config.yaml
spec_augment: false
vocab_size: 5132
embed_dim: 256
encoder_moe: "top_k"
encoder_drop_path: 0.05
encoder_num_experts: 4
encoder_moe_every: 1
encoder_expert_mlp_ratio: 0.5
encoder_experts_per_token: 1
encoder_subsampling: 4
encoder_kernel_size: 5
text_encoder_width: 320
text_encoder_mlp_ratio: 2
text_encoder_positions: "rope"
steps: 5200
Rows from block 4 of the text encoder of a small contrastive audio-text model, named by matrix and row number. Rows with one number belong to one neuron. Each number is 128 + 24 x the weight over its row's rms, rounded and kept within 0 to 255. All counts start at 0. Numbers have three digits each.
Before each neuron's rows are labels from the 100 texts, of 14976, where the neuron reaches its largest size: "fires on" is the input token at the peak. Only what is clearly more common there than usual is listed. The data: short read English sentences (LibriTTS-R). In brackets: how many of the 100.
# gate: MLP gate (text_encoder.blocks.4.mlp.gate.weight, 640x320), inputs 240-319
# fc1: MLP up (text_encoder.blocks.4.mlp.fc1.weight, 640x320), inputs 240-319
# fc2: MLP down (text_encoder.blocks.4.mlp.fc2.weight, 320x640, transposed), outputs 240-319

fires on: "'" (47); "it" (42)
gate.166:143092134148132127114100106128055121126161134116101173126129118125121128155152138151108147136142116151167139102130122101168144144150163171081099146173144145110122110133103069140099137142109118091139173150126163080169124117087128111165172096
fc1.166:088084094119127129120119155153111093091158122098103129156137097120152120106172139173148105169127136150149142125118174115131129171152122169120143178111103093156114171143077125107108163172114146107127145139116141135136162146116138138144130098
fc2.166:117116115100116120140128140141132103137127152149128072086120141093118118105161139149170098130138147090125074144154113135160136134158158136104106147122120130159124095121122166125084142122147144106154111116128156130178090141129163113113173128

fires on: "old" (31); "long" (27); "all" (18)
gate.413:132160152124105177135130140167133099122127162144118119108114148118139104110107170151119134139125113070131093166100091161112142112144141187186105108112127163140136086143121082140106123121097144144137153124168130100129161120083127157113121124
fc1.413:136156125104121141102115134145204099132137185161103112136079131141143084084146122156157192153145146123145119111100105136084150160146094122141123112120116141121122147106111093093131121131108128093161134069159120108119140148111133134098105154
fc2.413:103137118117106110146151116105100102124136122124091054111130107123103094185124153107140108112139106140152152124156108111134153136138106122125145100143145112143142185113121138138116151147143163106129127159141157156110128124100127162120125126

fires on: "think" (59); "things" (41)
gate.11:130131120114138120125123092145114095132122156128149175092142098139113133090098075147159144104089097130059118129148120163101146123109115108190120115148109126094105124147141142126124124145150115089142077121146119124140085164099136061117116136
fc1.11:117082096159155106135120121106134124132148120112144116113143107119118108113100165167171139127110064116070177097137113116135183124099127111126106125137143126119114179116158117087136099164166117127139153138097117161138203139164126111113138156
fc2.11:150123134147123164145142128104145098127108100090136130169113093128127140128110120111120165166122118083161143117107121125132107155157117116075152100119124094061146157128115131147126133080101115147144108148129140110126145126107136113111124150

fires on: "'" (95)
gate.387:121167144136133143125141163161097112127115145095103152117107123146105142105154167129077167167128158110152132132137132147121093133127120132139095071124146138101125124133111133116130125085101108147149139148148179112124148077128120118129128149
fc1.387:108101136176112145122119125132081113161115136123138127114159135106124106097103103100079162125125101139142142085128097143118164145173137125115153142071098191100062133118169101102131122110177156175093094130129138171100103105109130115136109125
fc2.387:125106144144109127098176134125119144101138116155137143100162127158076126162137145152137115104143095128123126176131143075119104105100116099129129132075148104107102113132107154138140109103110166133101127113127157133119138090122120100194162113

fires on: "old" (29); "all" (14); "well" (11); "'" (9)
gate.2:107127094127159136136143158117058191127115175136142184112183101155119105101117107166094168120155138138107096115125077106110099158120121129123119136140146149117158120106101120153097153172135151136100150155123161125095108102122124156115141087
fc1.2:140145129145104107113151093146093162087126115193165144106162134122134141125116094143118137109139107167113103119161091115085126142143141167104151143129185101137128138112114132130119124154099151122098164139112141132139153085128131116087126107
fc2.2:149156162184119112172134117157167129106095079142119158104124164127151122127143112126194154063134147089152120155117189145124148119112113146105129130139097117117109094145151122160162090116149138151164124116174103110109086186120093139102106069

fires on: "'" (7)
gate.29:164143111121104091131101091110075090116126144147126140157114128143091157122138109124103137165104131121082165076134128145121085131127119138119115169099153132145109144151124121122106102145131103094142115119140097090164128158140148140140096071
fc1.29:129098144155157141156132122120098124189182080127162124141119180146168141062131168104116126135123108142167122168120125124126138135133134119138156106170087119103156117130120119156120139100089126116114092100143157151110099119126081104081153173
fc2.29:193157144153094158147121147122102106143107144125155126075149137113089111160152101115090162090098170138131144106121152144129144098079117087109119159121144134100100151182124139153117127125123083124125113165124135068162136120135137150171109117

fires on: "came" (67); "can't" (14); "kill" (11)
gate.90:147140099134139159122149140132121091118107144141124137086129171086082136132112173145132160130137174131098143083153171128079098151122117126138079121141128149111121107130136108097120192145185105105174092126137144082169106119142146130149098092
fc1.90:150136139126132114129081156116154144153117115110137147166117121142134110150113112144138118135147074153113159125116140111182162148224123122156160140090142085121150187105084126131099078120129156118128092096140091128142115101141123119140120136
fc2.90:120092098158216120166139119156148145139143102104128127124139158162128112127110151134096125130135152126113092091129127116081113086134135153176139143119178174081137106157103160107145111146129173130123140122172136112165130162141128153124146104

fires on: "'" (10)
gate.148:085130109105099096151074107135094177152090158139117151102174103144134144111134108176144161121147126203168098092142104120114157140118141153123153136121146166141128136138131148120132163133085074128108116088097154130172182123148114147162153116
fc1.148:143152121117137170166155136172139111130129100135112134128143155121097141107124139117125120120138143103133102152113178097102089128132166103117092128112171092115126128133143083151096107121137173105138176120137131126104120168133156112117155151
fc2.148:126118138133103105134114145095107086118089194142105099146110146127105145130122128103140089142159142160127192136133121119171166144121138080135136143113134133102108109143158090162149129103113108130099092103102132146152133123149138136117138098

fires on: "think" (13); "thing" (11); "things" (10); "just" (9)
gate.543:114092118141106136162101125079138145123114095148128136109104135123144127135064120120145191138154142100111108157146120140122139112103112137128067130099105129104135124140110133124121117145100142156110113150134085133101114195125175101126114159
fc1.543:182121110122084094152096108137154143106157142149137128141113101122167111138105133128156190136134137111168109136157119126153175096130152115110099085132125179150116151152125127140156104113111141172101142134163109182129076124111179145139113108
fc2.543:127135134115132122106138133098131120124136124186157167142143152125140123155129132138150128133116117118145144123141116108159146137076113137170128104125134161124094134166161138155096150143144104177123160157111155108133150115154112139187114133

fires on: "looked" (37); "left" (27); "laughed" (11); "let" (7)
gate.374:136131140110150125127133109118127128106117106150155161128120182149086155098115144136118112140153112205192098105110119126113079146120183140134108144104118151093101120109104135138099140144114151124117159151156082140123139132103159114105129113
fc1.374:106124163145115138115123165093130142111119130149136094083146098129138143097142127174187110133125126174111168127113074127105116177111123134172125123137147140141104083145101121137087114133099093102163142121112100084097122143150114148141092099
fc2.374:145073123119103198115154155107147156124153134062118119138125161154128113193110171157128155152125098089087126151090091145077148140095155129116116136061135106116092136125121126171134099134165125150150174124092117102101134175088104173117142145