{
  "embed_dim": 256,
  "encoder_arch": "convnext",
  "encoder_moe": "top_k",
  "text_encoder_width": 320,
  "text_encoder_fused_qkv": false,
  "text_encoder_moe_every": 2,
  "text_encoder_expert_mlp_ratio": 0.5,
  "residual_init": "scaled_by_depth",
  "adaptive_grad_clip": 0.02,
  "decay_fraction": 0.4
}
Rows from block 2 of the text encoder, named by matrix and row number. Rows with one number belong to one neuron. Each number is 500 + 25 x the weight over its row's rms, rounded and kept within 0 to 999. All counts start at 0. Numbers have three digits each. After the name is the row's rms in percent of the matrix's.
# gate: MLP gate (text_encoder.blocks.2.mlp.gate.weight, 640x320), inputs 107-213
# fc1: MLP up (text_encoder.blocks.2.mlp.fc1.weight, 640x320), inputs 107-213
# fc2: MLP down (text_encoder.blocks.2.mlp.fc2.weight, 320x640, transposed), outputs 107-213
gate.238 140:519455485525485488443476508508430476537501453478521488481483494527510497495522518465514482556490541544521487503515514517441489497521526504515508455493519503513504508503497465504497483451493500543502522498488468494473496514498511500506492546470531522513474487473479463523489536498533520493517523536535518494542507452491484
gate.239 121:493512468494481503526495468515503460482487509532532505524457491487463456479491479532517508483478506487511528500516554496501488473501506508490468500456551543533458513471489515517500468504526483502500473534504484511513477560524527505530486450445452479509503504496517513495483516451508478454540487502560478479505467481467517
gate.240 116:490482486503513548517512513510498508493496530498469512488515480483509462556515478512499518491496491524482495490488507466460505535484514525461461457481509487474484485434502474492518491509504496518565497572476495480486461504532503472534485480425505463503460493501440488542542512466549506481503472498553522524513517499493474
gate.241 081:520487496489494497528508447505507504507494498527513506497519481517495471466504483523523476510473473473529509504503481483478508523519512519465505484480491499509479491508533485491509518500497543475550484532488492519535486518484493534552456502449449531482489479488539525477468515482539493471567462469520491495557510522541510
gate.242 081:497491503494523509488506453515471490483565505521474530532516496474501469481551495524508465518489514472456564520486511484524488494505471509528491512511512506511533485551505475477491482484474509523519510503515518490520477507486530498521519518462456490464453507538444485479552483532498477480514536543541462534535499505506523
gate.243 066:543498493468520516508539502516511508513525450511523518555493511501490475527485500508499544490546520475478526491513589468506537533480503511531478512506491511488487458464493510475540513479469469513516529516455472498477527488453508521495472473484527521475494493475451489502488489501492479510520514517548496490532493506514524
gate.244 067:540484510464511491485509403490516488459542515530510538522449463469521504448494486506489495477489502507501511507470486533470541533489498520487495534505508487448508464475473469469497529511486509456512546535456502511489457515453475468506501516495498459476503502470511544542499493500486488555555486481524504518487504531506502
gate.245 069:511467440510502483498509509524541492484498513512455489516528496491506531542530511519492490494500469506547459536477491473516548491517513453496491497497530499529495482488500500468531528470522527474548522513482494516505494547509501478548489495479531501465477493536468486509491505497534468499500535496494490501533480501481527
fc1.238 134:505521484522507485486459488509514535526481488540484531493504504515487517513512512485447516519545503497447496487426505494485496511471518479489472491490504499470542497474439540503483504501513518529472530481493478516503548476523497472506431492487516487549512526502481486454539474515508470490464555506508513480540525544467520
fc1.239 121:484518467497490485490526497517491464481524519508504528499476484526481465476521472526575509454516483501506503478540429528491492481478523506494486498484494525513496485505517543492488516524497512505463508513489503523523451490530488423489461522502500487528481471522520471455519501490546495499503473520564440513493514472500492
fc1.240 109:485500514478542497477457500509499467510489467508522460479481507511513512481447485496473458541508502454482549464497484478538492470507476458498513578505523494531553511555500465505528503476505527480482509476526516514538518521513499510479497499525494498475524487487499509517516509483496473490509474518490477447482484541498516
fc1.241 080:482504494477513497525526482473492525491510478482539497512521488498435519505460506488494507503489468495469471478562522491514492497490525489494461531505522502501504508533564522488532524496464526474513482476479534486515504512467496511430524503499491521489489496487452492469513552486497487546507502485527445531463477448496457
fc1.242 076:526476461486493515464483501471517539508497528554506512510514486524492487505529514523477480517448506498499512503497489496432529529503513556479544485523476464509492541438513511548545526548497497528474512490485505466497522482477472484464488518515511537458503524510500496484492506467502497528480520482525487493510489464494531
fc1.243 072:428502518489474535493491493504495493477483487506465474514513526519491535464469484482512485500489500510506519539453460454491459484513489451433503515477487504494493504482493489513497502523509503491514520485511494515497516524500541455485505495476460488525476463553529487485510490517500499483470492466486504432486486517547484
fc1.244 072:565502508460502483491496510498512530469450517516481469480511514458513510503502502516485522467524471513516480522520463489512540472547476512488515529518521444516571504464533522469446510513469454453467537519469512491518454515494520460505516488521517521494495519542457537501496466529492513533453483505537501537472481520491510
fc1.245 068:535495469456487437500474509487581511539505491526485530471530516509463486521534494498524471527480505543529523515474536462451517517520499494467509416505483508489521524484509505475521514506475484489486518476461557485508536546504525512523484490513503514505504497495475503504528538517548465495455542508474520492451465531457487
fc2.238 118:490520538518502472495455475480472542502512513503534495489460498490545487524472504510575469513501512472506481495504492491500470561544498507499533465515530489482485510493547502506515476506501492502506479475516470511476452514477503503495513520450484487481505484515514519484500468479514479476531498448493538512523500459501494
fc2.239 125:513508528544567498504533489516494547466545500521504490469468536540505479506517541481489497495488517453509527492513542515519492498569506512486466529555481491532473513463499481509521476502494470512506500534477494451536491570487486539500476490482501499495504471489537454504500523531494532482522526490503459485523507553510526
fc2.240 121:475494545533538511496486472502555538484499479503513522487480490515510502519559472477501486521515515470511529475508472546489526507511474513481505498448508491508491477485488511526433560495527472504476530533491503481477479452507479470521523443508544503463512515519485504497480508481502523475505500481531499512516483506512504
fc2.241 080:487487466486525510479470466519488499495532523514442541506499479505512492463475492504504515518470521532469496524496453477502490517478516518512467498473508482485482520567504428472486498479507464509508467457479495486501546450505511524488519468551535484437547493534515498487472456519532513488491466535495510514493503516499474
fc2.242 085:469514492497480512468561503488532510497561469523531514456530479484480503463524458529510501492504481530506525515505513571483531482504493496455494482512530522453510484505528516501492483507486487514456519508472506540527469491515516478455515463503499477504514430486483517473500507538508496513517488486466487479515486479495473
fc2.243 061:486522494522485541521534474508499510505509496505497488519504489461517517501477488507497532507501455493460459522487485468511531502475524491501493489507467489513506470496539479469492482495535468531533498498545480515561487542537510487478482538506504443492531533517489479504493539537474483506539489519491485517517539491531548
fc2.244 061:569554499473513507506483498473509490490530483488534503480519480513492496447513480472481501469501521496474443490533503461489526501433539506456489482511510478525481490537504513563496483513488475498490502561472470502480528464510512491484533501536493449530460476479493512529520486515496513547516493527516550527511515503499497
fc2.245 073:516483485492502526490550525459481487491506483542485451489522519482479473467543515530529499505432506524504473483501509512520499475491544492505525497529471503493494529499475482479471481500490487495475545483508505544478491489554493527481477521513486505487535417529488507511476465485445455509505498490480502483525475467535523